From a checkpoint of a small sound classifier.
Model: log mel input, arch transformer, norm layernorm.
Training: adamw at rate 0.0012, 11400 steps, batches of 512, held-out accuracy 100%.
Data: trained on synthesized solo parts of chorales (CocoChorales), 39062 training examples, 149.4 epochs.
Rows from block 9, named by matrix and row number. Rows with one number belong to one attention dimension. Each number is 500 + 25 x the weight over its row's rms, rounded and kept within 0 to 999. All counts start at 0. Numbers have three digits each.
# v: attention query, key and value (stacked) (model.blocks.9.attn.qkv.weight, 576x192, the v third), inputs 0-191
# proj: attention output (model.blocks.9.attn.proj.weight, 192x192, transposed), outputs 0-191
v.116:468483512505527480520512520474532509492531471512502508508499467453494509518484496499513523467473506503487499495535459542527502504465488525507488468469495522497495516490497481477471507516511470522504490520535540496472519527444532508529493523491502478563530496502516500482449541541467484543456503549467499485494486483453462492492484509444477498484523503505507504499511479522473488511485478484517557522526494510475542500488511514515512422506470496504519476476513452463523502527512486442470509505473517483539488491523469529504537558467558517520480481487499496525475456507462484501
proj.116:498534486491513454503505466501489515468462483537457515497504527540551548527500493517490491476477473460537499526511522488543517504537512508478507476455467504490477493483510474488528532469524492500499474481483500545498473470564488462492514505501484502511542443496510537536520462449458465512469566488531471542515485466491475522510490493493510484487483504486500510528513506474506484471505505528468480472467468554479536493514512501482523472490515499452514495479494496503475511552515531475478470508547511517526492511502509467526488470504527505519523536466478504515487445524485517484
v.117:468466502519512456511501544505517543496484561491529516502497539561504505460488516497517486548506475478502487470477495502499506452511488506492487533533516528483474499513511470532482519483461489475496478506475493506509513458514535467494492491493532565471530486542473521515506509478476524473504519470577524492493469520532515534504556512505510484520463485529493511552543542523489494487483533510522495509474483482494465516491475496491511512478503480478494521531439477499483520513492506497492501475516527515492521458512471509490507496470498550453487521507482516532487588478497524508
proj.117:515524544486491538507462489496499511507539513456545472505505497467502517484477549521484499498467522519463519520550497528548500475515529502443496482494469468510499487509495525498500492530466506496488504497505483462508492516504466536472500513535459475549407496505545413523523461480513526485509532489510470520464512472500514492477477502511514529494525494496552473462517481488517528505482557499519519533502532483529538516523510483492521501477482488496550501540517476487468511495523509492508533481489503483490470509543534497528521492495500494484513502509550459493482484527480481491
v.118:508475505452500491492466539509517541509515472502487554472514447474493487486466521486450468519506518431501541497513511518480514468528465521533463498522527459500505507517503498475529510484504509533526491556511487507482465504493509486461513518526478490546445552442486474488495539503556456494573511455522527494478506499464550492475515486483545463522523481515518487488533502510472495491474510519481499491474486484492479493514481491494467498504458471504520484520470528479483515521509548490527500472505503543481484517505469500505496483500515476488479506521487515485510507463464504458
proj.118:475476497485528458503514496531461514516483527464480473498492522511523481498472512475492478499453523480444523503577502484510500496510497507469489469485457500497473499486472542522493483509489470535485491481595523531555522599480513533511535504471478495504493502504488523478456479525486484501478504510493507541451505483511476493471512479536518483505509480452503505511520485492492506470461478497513531512470505512480493542529516501524495514505481505473500517512519532510498469494524464510496510509473462500506443501514495534480504519483494485519503517461445445492485498511539522480
v.119:477539521510514483444498498502482499518482485515494497498440460495504515487482490468496529492502519525504511510486492493524520483479500523504487440489482500527454489518521520495505486499481498530520515530500491474495566509453482518475489552495468436508467527478512494488431525512501511508490483526479516510505533481500421499511447513472490497507543499515505468501501470496493454501487487530489525510458483513524501546539555494515474439462495469531512484487538497435565475502522488506477489521482505519496476520473486511508501506513512501560464494504491504497524533471524520486
proj.119:508489429528488495498525490533477537456507503454487525480494478511529512509523471464509519499511488465507496468550503475499498515496547491472522476469474506505488555466513516517511493492462499516531493522524543471528494531555492476497528535543502470510510505512487494517524495483495541489497507531499470532420522508524473493492491477490477512448484498468479498502504454514462509529499510471527541486470507492525538535544508504505509502513505499441552516489479494485452494504478537501486472498535523481536506488506475545515491455491529504502517495436485499522468473531492478482
v.120:497518463525510527500516468451495472485518527495465475525491504519537520483474461513574506484452502447481497485511462503487482536485480463489503488494491524509506497534515500556503533477460468455512501492516507495512501499474495475521492483462533543489488489496482537530477520510471514504490543532487492500522502530516498494504512499484483503505474525459489545510458544499525499509498435526508472502543534523507486508520530484508484526517524491516500492495482506473518480515476498498501506494494506500572427490480460492508468487520494503561581471455532480506490469484484519479
proj.120:523541514482490561494488468495513455502511471520494508464533505511475517505506496563474496498560502505508479532431544505483494491539462476518494484503522485499499485484511464494469476499503513503503504481419512475494496451527502516485449489454510489478489478505517504510517539499508492509527521518501459481570488482501497529490533497497493519491519499515503498472494491512526501494550509482512503525517517499484458440494453491512495526504536508487493487501500485494503495516520540479534497513518529502486525497513482412497519442559525509500465498508526562477492471523490497512
v.121:518491487529449522501528450452510505482532502513495503508507467480499502503511520493496514505529515467482471497514481485443450510500490480519547518514473458439556491505479484509483498474525475465481477532463517486472442489575492505486508486482560500543524473501490536489558469511505526499517547527501496529506488516474512501494524522531491489508473495504501525496473521521517526490502458492529528460528538520494492518514482518492507588524524514486491507500497497505498509492484512531457493525503491489494476472480508505524511475468493473490570503491500503470478459463481499464
proj.121:515528481473537546524505514510527455514510508546503482500518514485480510499503502555540499511523545517499497456404479538463510534489463497515474512544516509510504481489507493492469499513522484475524487497421488499510511452464544514503522473448482483460510478491462516504515491480497486500495498489488530484553520507498534501539492508491493472484524510515499476502521497492511491494530523501505463499529516512492491442459505479490475499506512530539482494485461512515542493492470491508501506495446478484474548490471498467481481498517490556472531501535535561505501487511467531513
v.122:546518489487469528527499486443505500481552518487507479502504542521512503492510466529555477524516508474468470480532516489472465484523481490487536510509480516463515499472515523539488488482517488457483499492487492517478439476541506489492503526466552488530497490501484548504536474492484515493518505523507477506493496501494534483493512534523495504516487499479532518480476495525511562477543433503479503509560537538487465466512479506491508569485548543448498510508498535506492465481517523516492516494509491473511494485496502487515520483483482476486575520472509511508473485514476459457
proj.122:502525496471501548493517498494523475498538486543524486490536505514499482484477511516508488485544552512488495460410502525488486511494454516516485461523501516514527457513507452504415502529531505506503508492462474501491532447488513511519460466437501496490503475507505517491495503505514474473512479474484534448566499520491541492494495511497502477507492470512482498498509518515531518499500499515491462524554559504497463428445502518493492516487515505538455469500502524517516504495471490490508524509508479519486497497498511441489508499549513517486509482521536522521521506499490516502
v.123:489498478448511451492463525533531546512482479485514508515496465487496510496503519501442509530503481511514475504463519507537564495497512520520438496521512493517486491517503518471504505512488513535516497529518464476494521515484500504467499481531476496496508576496517461489489517486539482486506453463509509511500483503507496525514489473470561468506546501499526494521537480494500479505500544485499495511467435474530528538488519482487508444503494472517522479490494524512473534488495493513500510449502550536493516485524510500510498498551501543454420541527475492513537497502472485518
proj.123:491479506519513469504491492514465511493482501477495498514459493489522487518500510437490496506445486494487521502624478466525503482479512495481511490482500494497493515475514541518584504493499494497493465503574513513523477599505501497484532507563494485528510500496502483494486463514485531497512486509515514514441498514494507524503513532530523496489494521482512490512509463501501503490493507512501534501454494495498514583532509497497496489490479478496534528489524509492492481496510502499521469490471501485515453525495484559489506510464500476499485499482464426502502499498513481502
v.124:469494479544482472484504501522480508462441503476477509540504525522482489470482490483492495547474506505503521494431503497497537481479479475500475506509482536532488540504491507517483500479480445503502469492508500499559535493469504490475482483496503533469504511490504516521494521497514480476486514483557538477513505555526507542496521502492521486467446525535435514542517514483475485505484538497475514491488481502518506523496482485500480518474471473514473493495432508497496505528457489518514507488501527558483477480526438476513505518517501540482475483495462498529483569475514544540
proj.124:494553512509491517504477468453467536499505480473500514455498465517474523517506496505513478500465461523509516523558480469519485522495512489465513494488468435518481500497507500439521487520464510520504529475546518488492511527564458481513511501495527490556480500526523471513520500499542521494534499512510479569475469518511460486491552492511500515501500482513532489485526472491457520501497500490544537529500444508499532524543497460495500497490483515463528494527495498479462516525505498497505508484512484489523491504493519519541518491481501451492457533462521476455535462520479469522
v.125:528503479504565536511488472518528474485439493514499553508480524502503497505473474564519486483528537471518525486482489523467508554515511472514495506510506504533528481487491474496486506521475521507530488494549517510501483518482475501499502464508453553503480475496562493552498474491536491450526500456508531514497503456486521498500519509496565496515492490497520519490474503469496456552545527499510481533489506517509489504489489538460484485526504495515506497527442557502491506471473496480516474489534506528534474524508531505519478522505466517441502499502491528472507476490455518531
proj.125:540488528490487497528465523536469493495493521532475466446509481507475473486574542482486499485489512497477478505549539490523471463547512503538474526503486488554458501539489498507465473500487452535520528505453500454490530483530516494507502513479515514509482507516510487491528449505483501485487464513492530518508475520523490493476481500504486511518528484521517537468472518501470546490495535493501528488501469501471485499475491488495527505494434492474532498456526549438488546494532482489489500488469463496498466533507488515460509455481465504521496503538467486483471497476533496515
v.126:488498512506524536510521493468440522470534491492491447535501485521540453502511512479535525482464499485489484469504497496546497512490503510470534497469487522507489515495531523492458485483526464479547443505484510518541478529492500547521504518485522475549519472502510522499471512515440504510494538549485495517524464510500470456524517498493444518501447544508501499521508506494493514519501455494554519511533474494546550455505528517516475510504495493514513474476511492459517513533508521498465488502480517504521464507509502524503533484451503492523540503427519526528500478518483488491
proj.126:506510480516469492490533462503510494514483493501482525503519503523509532504513492585490483491563485469530497538449505499518526518526549500515525508514518504494525490487520478494499479490476486511516524447423523472476486464524491452498485503539486493503517482508518487492554536537501536509500527484482472503551473500491513484530503488455508517453466469501499471513525491499529465496510516480531516465510492516502503448522465474486515519504504509485527480510475470518500472500503544476512511455498524491528493485504488460484481475501496520497499512504531610474520469497504481540
v.127:465503505508487464509477530533495524540475523445547522502517492513471490473481506476452480511514480542492493490497514523512503444495483513549465534506510502531488453520499485486504515533485508527485499502520485490522559489480501476449475490519493515462489550519522462479481491513532491500523496456562516500487480491524503528508511491488531496485500524520497501527540517495488483515483567524483474504446463481484504530494458467496500465490486462510509484501473517495485509515469499522521500471521524530474516497543481500496502516508495540469418544525482501538514572496512494525
proj.127:496488505531505484508483502500467528525501515463543490498461491482491493505531507433495491518447508516475517524622483477527499512484534506495498496480488479543491511482486539477541519481470520525478497505582511498519517568493471509508532475521517493527488525496531490503474482488508510507509487523495518532415504498502485490470517481501494511497505493485505494488503501490499498515485498493507513510439504512485527583523521486511525476515507492469533507516506504496476485490486485506484526476503501485516458517493500535510501531482501477506502521461471407478488522517506486494
v.128:548523513493496542505522457470486485464533489538449482491468507494525510539500478519523557482495507476497500482510473499478482548535487490493545467476502502484505529471500501511484481472518465453510512485489526517466438504517511488516497499484505480529493464472503540501516503504462500527504538535436488485514547508493519478500484526518473500493506495459515497463458506507510517480538438510504479486540535516509513481498488505487518518507504559493510495517531487506513480499530473485487520518513455487516493500488501481518520500482502464514592447473522488457502452520499519444
proj.128:511519498510506528515493480502532479485504487531449520497553493522501491475501491556502487498544490488532461480351528526480496505516474495529498500506526504490511502513515459498457508478509483463527508489430502502502505430502529497508487496450509542477517483490473527497516522492494497496486505493511468480563497498512515506505490511508475518512491498521470520530485499508515481489525505480491480492564492489479479437467478497498479522504531520500480496504479499506516525522489527519512496516496523506487539489499478441493496491524499523482513479541527571514510485493507502514
v.129:456485473507484481511482515514507576501481520498550508510495501501491486501471530483427481515524486515485493512484530490504506438446499511551485535495504479534487465512512510498503506517442519515478498508516496496506574502455538454471519512521500533477472535503533497505469493494521497472511458470550509495469506492502494520501512452483533505492501502545454518537537515531449479485504533486485492476457493487486489530503479468508476477498482470524476491524488531454480499506472500505514487492488512526504504497544488496514505517497515531497485558516477536533466554484521508534
proj.129:480500519489491510497522480489465524497526512491525477511472481501530511523477487446498498485474509511479567510625495479508495512478500499476503497503458454509501530494490540478482510528489510520463480485558497514512500560487474531470527495491505492542478536515534454520474474513494471504528508519488533521463511495512457484487521465494473512488531477461559496492509497517505528497462490483518498516469506515493506559517503503502484472505505477482512485527516499497478500481506483494498531502515493494519483520476473549491537517468507466511509503486491397504486515528506483490
v.130:512469529507562515495542519521521518470487482546470515456426508475513451516472508524491535492492518485526527488459462482502530516498510508532496452472484509521513563474483451540510543453476463492518510506528497485529493532493492474505469491531491551523520499490523487473487520499453498487507540498468501473527509498467511502524524499463474478519486517491480481502505511485499482536513501490514470528500444524549499500528509474477437509497490486500507473537473488481521534531496491463487520479522488523528480507516503478508508528504479486517491474456522494487532491547469548482
proj.130:511555479501488492491482484503504504477483493486476544477501486512501529498504515505487463485524424514520499487503547456498460506542523455497519505489539527509492486480530474500500512491466524499547522502453535469487477468535445468521505522523533492489530517512504498475526498483475521493492488515554430553492460513500497496504507504464525524485429503508467477511513464505471510484467475488528527505501442501505490471506499467500536531471537476499513493492508467487481518525527538515522473457518518482490492509539479489505478496505491492492438527519480549504505486503483449522
v.131:464497535493500467515462523548490520531451516511540542491479493500461510519479520469467511490473516485496514519467476492499544508484492498518500487484516499550490483516484512497553499507505496541505501508511496442487562486419534505468501508492486514477461545475513471497470488529499467527518485472491487493484484507535469511489451457463543501481504487525473466502499501514481477496471505508487515513426447483472486546490523492509420450483501481513529456501489504506504514495470486515510483485506492524498499530492469501497487520514519512512455528498476539510524516495502498546
proj.131:488498464526505476479523495486459532476518509499491479489482505500499522503516525414499504489436485493488516539616476482520504507486518519471515489494484504507484528522500507510526480521436493517492485509568530504511511568515458484495538526529464500531485512495511507505484462518512491513500496514530470535422499495503459501487507505527493516491489510490515489507509486478471507515476500512487545494481488488510542523532518467519532483500510498458515508507504508473489500500508503505472486471488511480519462533509477579476504489465513490531475494486518448508502502513540481485
v.132:563501519485491533498532470466502472476539455515460475492496510486517497503504481518548510484504515478502503500518464507465481553551480507460542485501484501478494505502509503504489507473543476461507492477491520513480441493562496546533500502485518478534496472491478533490533488492469521516497551525469480524522502498476503494474500533528497495515505482490528488498455493524557511492525458470503491514551518499481488475487496525509520533513499564468516491494516468515517499489535503464496494519516480473513492490486528505505508472498500457501576476469528465472528428495504496456
proj.132:478515493498501526494500498502539474489500492530467496490529513527461490490502498542518504507535508470507477491378510523484500499518477494522502510488509521463494485541502476505458505495543499481505506485416483502506503435510531494490467514471509518458524474501483531472521518496495491505504524514522478451578486493498529494507475542486502506506480492520489539515494506509544478493554499508506471510566498493486459447483475511495476523505507532539443493473490506518520519508504514518500493525490509494466537483494510449501476475514480540479500489525498556519496486484500502499
v.133:506517497502515541535511474493471463440502481485485461498488520502486518514508466512544544495492507460498515510496462505468503527517494515492559485470465555473503537484508504542494501457503456472538508473492492537498457522517484529535497473478487500523530468494485536491522492465492522519470531538463470478538489505494515486514501554507461483520476525474495506497490518501520534513510418526535496501545521530522499454516503564505480529508514531510476499486476451477536485500509528510489516523513480453490471504492507492490519488520485475506523513466529501489495438501471506476
proj.133:516529500501502525510497519498501478518497473516485529507521492510480520493518491560510486493569462506504467515384527517518487513518519518508495512512523503491493470519526453506474505481499501490517523492402532499490510412500498469499470524489505516463504470512462508483529530487514509514519501471524470479548481503486503504542499510502518516505469490534486496511520489500527487490507502493487488513518504492520452411470478480483505525495503514514492485506489483492507504503496544486498475472489492497496520478536488450484492475526476529478474493511500585514493506486479519521
v.134:446483500511492464485503521510505547545480522494553524494503474501486492476491517482449475526516481530502497515464529508518502439438511503535468500528491502527497486521529508491507526494447508516492503522510483482537570488467515479489482515508488543466502546511523497507477497503508484458485460441529491485487496508502489513511513477457511509481480505521476499504536521535457508506472536510498520513486474501492487503505493475506481470485470451526488517497499503471486516507490516500513496475496531533488488499526455491522485519505506562491436574519491514527476577487492507544
proj.134:497496514491503500484515506487464514514524482486535497503466487496519515519490511473501489497469509511464517514594469472507476501499518502460509491500495479532510526475497521475503488526471508523483470516580491476504520547506452514479530496528474465547466524511543437502472478527502501493504484536488521542439498466492486497497506461483499526475525501451539486488513504482475535518470475497521524519486527538545537541519532487521486475482486479441542494507516503510480480492505486501500507488514496480515444520517497533502521507480511463508495540469499415495503501511495484491
v.135:493520500539535512505504509493513459465509507528484489531483503508502512495490473509536500478520515519491498545471484525500498509485511546502526468528490531461537476476476471493515495506484472495513532503482493520471483474548476481518473450489550524448520492505488493495509524477489500426487517470502466485531481480470533519513530505480498505524486554498494562535466520509524471488499522524512460580511546521547516480505491492480480507496517510497475487487479473473510505518472561552481499453498477520480514460514465490514500477492511499468515514513532516490558466540472522506
proj.135:494481514505469514495497488494473476550535467496498491520509477498504470507507518540547501495515502503505480508443535530487505527542529496478512577517504492484462495490526465464508507481514501542530485464431471439491510431511483524524466485464499486504487479529483451468531475489488498497510510478478513500534459471490500515509503504521530490502537492490497474488495511512460508506492522501487524553537543499537513437505467507512518503519474486504520505466491472492491475522468521514472483461487474492481515479505546490486497442480473510471478480479523555495512502509463513541
v.136:537502469485501502540496505509492478524536481487463496475502530514531490443470473530572522459508505495519527484539460513499535501506473495459473478514468504500517516502470474507512503498531483519541494501467525512476465516507447537512478473500498476522481449546494499521521504552476536528518494505494493511517478510492520473508539568510538514502502478490543500467477540502535480507495503512493483493499476523492489517434471530501516519498471529517494474521479491537464494512485482485479530509567498493521514525510561483502551478523479453499511475498522476526497483489494510453
proj.136:520498520468519504509493544558563466490465498492462517507525515518465473528527523469497543509470523509505473475471505501528540505518470516509489489493469523476466503553512480490542496519495537501524540491476486516521509484496552462515516537491506501471499506435491506502498522459505528502463473519518481449572523503511547448484497509486511495485479525516460523504471487539503497489492525467511467482490494473475515485480474474502495513503483533479473487525521496489501491479537531503499486548464502496466525471495472495498484493522507536510514485533483579462493527465499474501
v.137:545497507492494522505485484485499477488535454509449500492493516514533497546521497530526562491490508505494504498523488490493458536533485505457523481491517484484512504489504503466541483512568488490470465466498514498468456521527498536513492495490492447545498488497491519483499499499502509511544497559450524533524504495488502464516493528537503495506522483477551505472478489473543514477517454522480504498538508499505504518483517510512536512525519544497523514506516496548506529497545485489472503503499484448498496497491547517495522502480504465511577468479509486444505434504513508438
proj.137:524503488520501498521518509532558464485495511503467486509522534513487450498522484497503529477522497466498496474440497524491527481504449509520519493498486558469503474524471526535494518478542479478538519488465507501521488469487550506507465496485525509468512481501465555471507523464497499502502507529511518452559507504514532507478497542513501470540488499512451562496475501502554485470539505494478470471547492495477457455469464494492489518490489533528432494484480501509531518483480492507511501539486485514506518501452501494505495477529497511486530455526488539519493473507512535479
v.138:465508477509493473486454554515505516565480506480511526516509490526503492491506515493451465528523530523494474495499547483493525457513500550492458527501500518523505449491485523461543497561508515542511486508504493476500520492464502491465524490546462498455482539549501463504499476515526524458532440456535521505465474478504509509481522516519518496470516482499532504514503511526529546520490556478467497492481485456472483521492471478517501488508477489502503491505522534513465516512470498516515523493510513515488505489505537534521508518494495508459450538541482503503496559492510481539
proj.138:513485487519499477492498482497492527501504510476506467495472500454511459483506504413500539501428516495450507506595477518503486475496507504468504498496489484514484515501479551492528500514513505535487489521572489514512508598462501493514511488526511511522497520489526464512475484514500486497509503513486537511448514525503523516483496504502494493526505490464501510496504500497492490501464502501509490504458507497525510577497531511519491501500491486481497490528496544498496510465512453510481514489482492491502494496465508587513514510471498485529495498472483411520492532470513495501
v.139:524482491507505510525509491466479488497512533527514507527549523529476494490523540477472432491525497530480503516495520488494483477494492515518498576486508527488543510584526487491538512488524532483491499492491465481526502489499506471485496522496535520425534511496533502511529513487514477494497520500523492469518501500483511508503518505490494497473448522514455527524487557496468518485486484511501528478546504470505479483518437480486518517466511488506503521454503511512505467468533538551508506525508525469500530512508484488464465409516491491511512534500487499551512488530467494506
proj.139:488509474478494490484482474465516504514555457487548477503469484505529472525469446539514473506491468506509493481498485520494526543458475514514494505509493479514533494469490500493437498546506529481463501500445466530473465478497523540491518490486508447527525520520480466523516522555465486491512524513471515465511499502458476545503459487497524474510559521503541469506481506449515466533514511507515469510513517523506479467475498539482488506540479518481496503510508498562518509522498470522526542471522470508475485513474512461495501486511488517454560503497502491512533477519485504494
v.140:440486497483500465490486506531497533518471477515503522520521494498497498516526517476471453520490467525499496522497531492549557496515524487455441491521504459517492497503489509460554526515475536542493468526496484464498514503452518497506505502541456537489527562495486454487523508519546458466503488472492488507519474509510523492511542447468539489510472515511482470537504481482452477523487556499512527511469482479522527499494538491495494481474476466485502516477464496524477548486472502515542511478505541508475511501502461517484500497505496527492429523506503498511518508516495479521
proj.140:511484521501491477473507487489463535468485509451494472495460470503489513482531534482520497489428506501502517505623487486552478502494532498503505498499491506518494516471510519499551476518484485487503502548549480491487464568502463511508511509552498481531504497507507490525512487510517498510499483542494501518427497518520479520479487520505492483504494500496524497487492498500496506525470500514500519522435491524531532533545512511508520474501465475491527515462528488516493482494509495494499484484506483463486476498481507507490489502451479446515486523494438431463516486504506477471
v.141:469479468523492468491462523524515526523456526459501522477512520511514496462482515460436463497512504499520468513481521480515511485481478502516438522489531502509488485511490524494491520477496526518485518543506519471529578507453523496493520526530503499471437513505501479497492477512526463500518495489550506488466489469551522556478481460508517495473528504493523508490520497513463478500488517500478505496446448456498501525484477440498525480493508504524547491485497510508481527514500492512529512484563520529506496491501502493504466507496500512517470509527458506543478562498503476550
proj.141:473494495535481477494487488504506524495475521475504482492469496511529492510487503430495496492449502487467547502610489467493519479463507516466522479498498475550497527475509525502532482527465491496476499501610510499512509587503504519503529488506502492510498508489526487535471492540519489518495513531503495506465532519493482493478501473500501508498498491505513508504516490475513528478515495533513508503458481480489518567527516465499523461506482491489521508530498530502465509479500452483509501529518493509519467521493503525499525533482510471535488485482461427508509486523517484480
v.142:498500531489477526486509509454470447483534520489499481507515478501495503500492462548509517507528528504477485507476448513479448483515464524525539494493485489502484533537504530558487481517492513485487504485493526523501485519500478502547487541463515520494512489483513531502509516496499500497491519519454497479491537522520496502502496507494451495516483471514443473475463557509518522489507430526491502451532544511494476473540527535464484532511476496526442461518545487436510492456545502502499508512452455485483494530497525507519498503553499500504562503509483503499504477488515506495
proj.142:521522470507510540519495492503495465539517470546484487486519508472490518509501491549501476476539518504499459491377520517503484486526490503498486497489535509500532503495486475488431520483529517509518529481450498506502511415496504459527478476459469499501488510521484484469518498502511508513493493499481524462545483489494492508505529468493491489485501516493503521521490488514503504474531507475468478532554513493462453464456498492495519557496560514478497492491432506503484514517490531518479529506519511517499504480512475475487507484513503511468512494508525563544507526499481501517
v.143:430475476511499453500512514494488529493480554508520513503497466502518507492478517478404492490491490525509473496488498502506516490451506501554489503503492480524467502530521531541494513508453482532479500524497493490537578493453504484501495504518478516480481522494523533509465507502514500488498513471537535518511516488518488526510475461491512490530506472500479511522513506507489502518491546518462512485471514527468496498517519453485472477497474457508489495519498509483522500534462479485530489498487509539485517536533441517508479538519506511531449495547492502555502565458512543522
proj.143:494497505514526502475510474492489520502539515512525508464476479499528544493484501475499485514448509510486529502561506482497479463496528490477523493496489490529528513471483509480494473506476496520495490507556523487478528543534470504502539504525471477547482509498510427530469492497474500523519485525500502556425517471527475479466521473495495530520492465465514485520519467507483535480493471499497525485448498530467549538501518502497496518545514478480545495513484481497457480484551504474505512481522511506528451548537471570497507493466511483514500505459519463496531488518486481503
v.144:525458472506471476527498512482483530506478541505525469508553539532523517492491541489479433509486491511489474462501538498484468466490474465528506544526512494507514481515498518500470518516492539480490461504493491466519531488490543475479519517495527505441486539526501527531507484521533475484522455475547488525472497495564519507479528492502489488506513482496519543517498513515500508484512518526451527432488526519477463497475470471500507575504501484488517543503496534535480510501495504511515522508477496509508492520510481482518504478490505502481518536511478512558475558442496493493
proj.144:517496528510503510500496489478495487498540500516508476488473517454515530489478497502490518496485541523485491475538506560501485493459466513487476489500476450534534488489465491527434514505539486493460476489567468501495493512489514527488531466467491468501500507514547502516483477506513442493506497490469537484514518492470475494475500510505508506524544492500502521468486524521499526499506485516487479503553531525480469518493558497492447448523492488498498518541526523482508487474505472492531531563509482500495462504475504533514539524502514454519542526471502406476510508526505515474
v.145:509522530465475514496532450478507520491533529545518465514497486508520506529503489509522475487518490475506486487478505510489441505470442505509553530465497485441508514461512512511459525494477487482468466523487503504496518471527566478524509521458539524527493488503517518493464493496492503493457509505503489482548531475509453494501497458482491494536491498443482564490451519505488510497478467523522510464542561539481468472487510500492462526480506492506476494494495511445504457500502535476486494501482490506504482524501467487530455504475492483511545491491496502513449485466495536506
proj.145:500520523466493566505510472488507478512533475531501536487515481513522551507487521555499470499522529525500479479424499523488495501512463535488482513526500481507526525470482470482437454508503468498477498501409497489497500407516509512471490465453480496484489497524477464509525486525494485491483511488486523505516492474516497493501517493501497520512525495491516488492495494511484523511534523505535499497553555525506493427457517514507489496499535490502496474520475509512510516504500497483529509498540498505514471516518497452472495485536506513489536483504568536493526479499456492494
v.146:528494520494499546492521465480501493445523477524463468515509514490520497526544476530536517475483512470511514487529490499481496555509487469479513498477517485493516531512503498483498462471558531458488502498470550495485463510510503519517508482492505479523474478502475560514528509497480479530523518548450485515504526511492504490476457493541487492480508472465515499494474479497525506481516443495516525456537510509484510486487483503525515490499522560519516517502534512531513486485532471492488499533523485463502530510456509478494516439476521455522551450474520478448501441508520475468
proj.146:487494496499498513489508504494542485470497492523443515484531506498505494503498474565505502496504521459525491469410486519461517507509446492519489518509501505454496478505492476527469522502521488453525495505430512525517469476500528495494481515490507528445514473498457565489501530516529477522458510506511490454547502502496546513501493535523481498515513504537493538516490493483521475480549486492501492467559487483455492459475484499497512504487515531513458507488491488521511494526496497497528483549497518546484551490477483443478475483516515503490496485542488537480490475522516530480
v.147:545481445495527482455507567516476512494504534489473493490479526502546524465478488518495561495521479454519461506514503510500515497472507492477449516541497514515513506509472482532494487501502459527507488522464512519554525501510482475498507497519507528480496503490465469511495493521454479513496491500494493511508506491499494493528502487519517517515453504469482494514532502470494477556533539519477524505482533451500521518470521466516470525479509534482494488540460515499508491494514470491492486496513484511486532533498467514503488526526514485503459531512498489606471537455500526572
proj.147:462513508506467468495465495495493497484509489495505518453500502506501534489508510492509527466497509501479545511553511479482473437477517462460526488449468498523519491477501505494521500524466479516512484521505489497489500487522457479513531513540478500527498484531482473521517477532513518515480496482511521496441468496523502483459545521485517512522500507534524503518490456573519561482504467518517470532475467480533544497504491525471513501503509477511568478503497459513450535461499513490495492524537504506563437518501479507531539502475508464493521528469492478510530482498527529512
v.148:521460495470532508480523485499482447480525490507472452472497526500490490525518456509484498480514502499493515481544473501517503532523501481492515507518474483550481515531485481496464473463563479505490528505494551463526510533448470517550499524491460547520477488451485514538508483512496490503491502525458475533530558501488504516502499501508469501483500488533477449491513552456516527533509482515480452500504472510507491451532516501513475462514500535563525519514525512531512505489517505517472517555504500516499510528493484528465485475488484501516534453474545478499529525521509514506
proj.148:506548453525529472493488510507531515470486462478483506509540504478514509488496464534519491515492452493542493510449511493495474500499491488514540476463514552473485482477505502502497480496451520470538535481475536518499511446528492427468490506525504513483494468511478552514492557531540505515470521499506484475511462506486478509479494505507473504516470483531484511519442480515479457460512512475516456505509442497505472475453482487467490490492501535513524519510494497503497513547481545458510496510499500508484501485517456473485486501513507478454493541488479555498517454529512481494
v.149:503462482516525477494502507541491531509485542481491511496502527511519502499460530511509448520492492452537502500479523518486538489471496491494498534502505506506499512514495476511489522471496470533501490566493466518510516512492521455490485459508478577449512512507473506509494512505486482465463497444538533502509464515517512515482531490470514490488463498531486528542505502481476458523502522510489497506488449474499497514511481470482440509521484492490494473522436480514490519537464501509513488486538551569518539497542464476505483524479483556498450515525494513531511529492473506541
proj.149:496542530464491488489475487494473530481529522495529515483494499520504506511494548488523491519464472554477512506591503485529480479502517499451521503519484508496486513505489513477527472511474520547508501524527500487513529532520513505504489470520517478547485521486481480538498488485488491500486512527528488569471461508511476497489516497493548529503484503513513487480524475503488517506487496513509519541477490481492499495565522443543484494522489494471561505482528506453501498504541484457491504506486493478520472559535503535487532521425502451518462524510493448456487489511487480497
v.150:468475473487496458484483533517505514514467542465514501459454485470500510442493502459418493508490522532506485491508495493510502442468485524516493468501529519516486506525483522491483472556504479514505499525516497506518544528467512495496515548538471464494468511509538478501479517494519522492530449466539513505480535500526491535513474541521487497474550489511528502490541494518498516520519498530459532508466502500484487527477498492521482440486466456544489493520519522464498520530512507504531503480481496507506468520500503514511513548497490488483482528539454516540504555463519514501
proj.150:496492470535531494493520500515477509486489522522474516495478491473526482497500518395464536485490519506490527491551474468497513483490491534458505502497483526530523544493491530497469516497469494486491494497606471493542512550497495507512513498508487506546453541481526522520490483488484496505503511506491532502435535528490479480481533487502474496522519490432511520487522490522492505469509501507514485477440490505491508530520555496512499499518487484495489495529498510480476514498489500487498557521509492486522490475513479580504517533495495470551511470465483482504463497504518491496
v.151:478494491478527489511469522522518529525519458497448514482521542484497486537533521501486530533482491483517511478504519470505544499530530485409471490517524486525523525508481502486519502531524489537508468457516505470493430522498477552526518494521489515541493514513505452476500512500489515516515481516460511553496468497469511514512476491464474499517507482489537499506510468467499471508485498493496523531493481477536534537488482454493530457504515517505527507482534489540471509528484485482513532498475536481512489505487539496446542484526538484496460467525480497470510437493472490476
proj.151:496480473538496444492516528520517537490453499499491522537492490472479488517534489467490530482458507464536497494572480482497540503515511493515500504467482498478475484541503524506573493490498499492531512510538526507497429560535488481514497507567527524514519481472498502500491491507460537510480532491538482477459506514502484534504445548526496475541476503497472513495500509466495487488514482493502532503460449487530491536516523497459528512484503495526468526490486476509502507533523484489500467527504505491481501514456497560501473479482468497508503514497438464492486505502510514524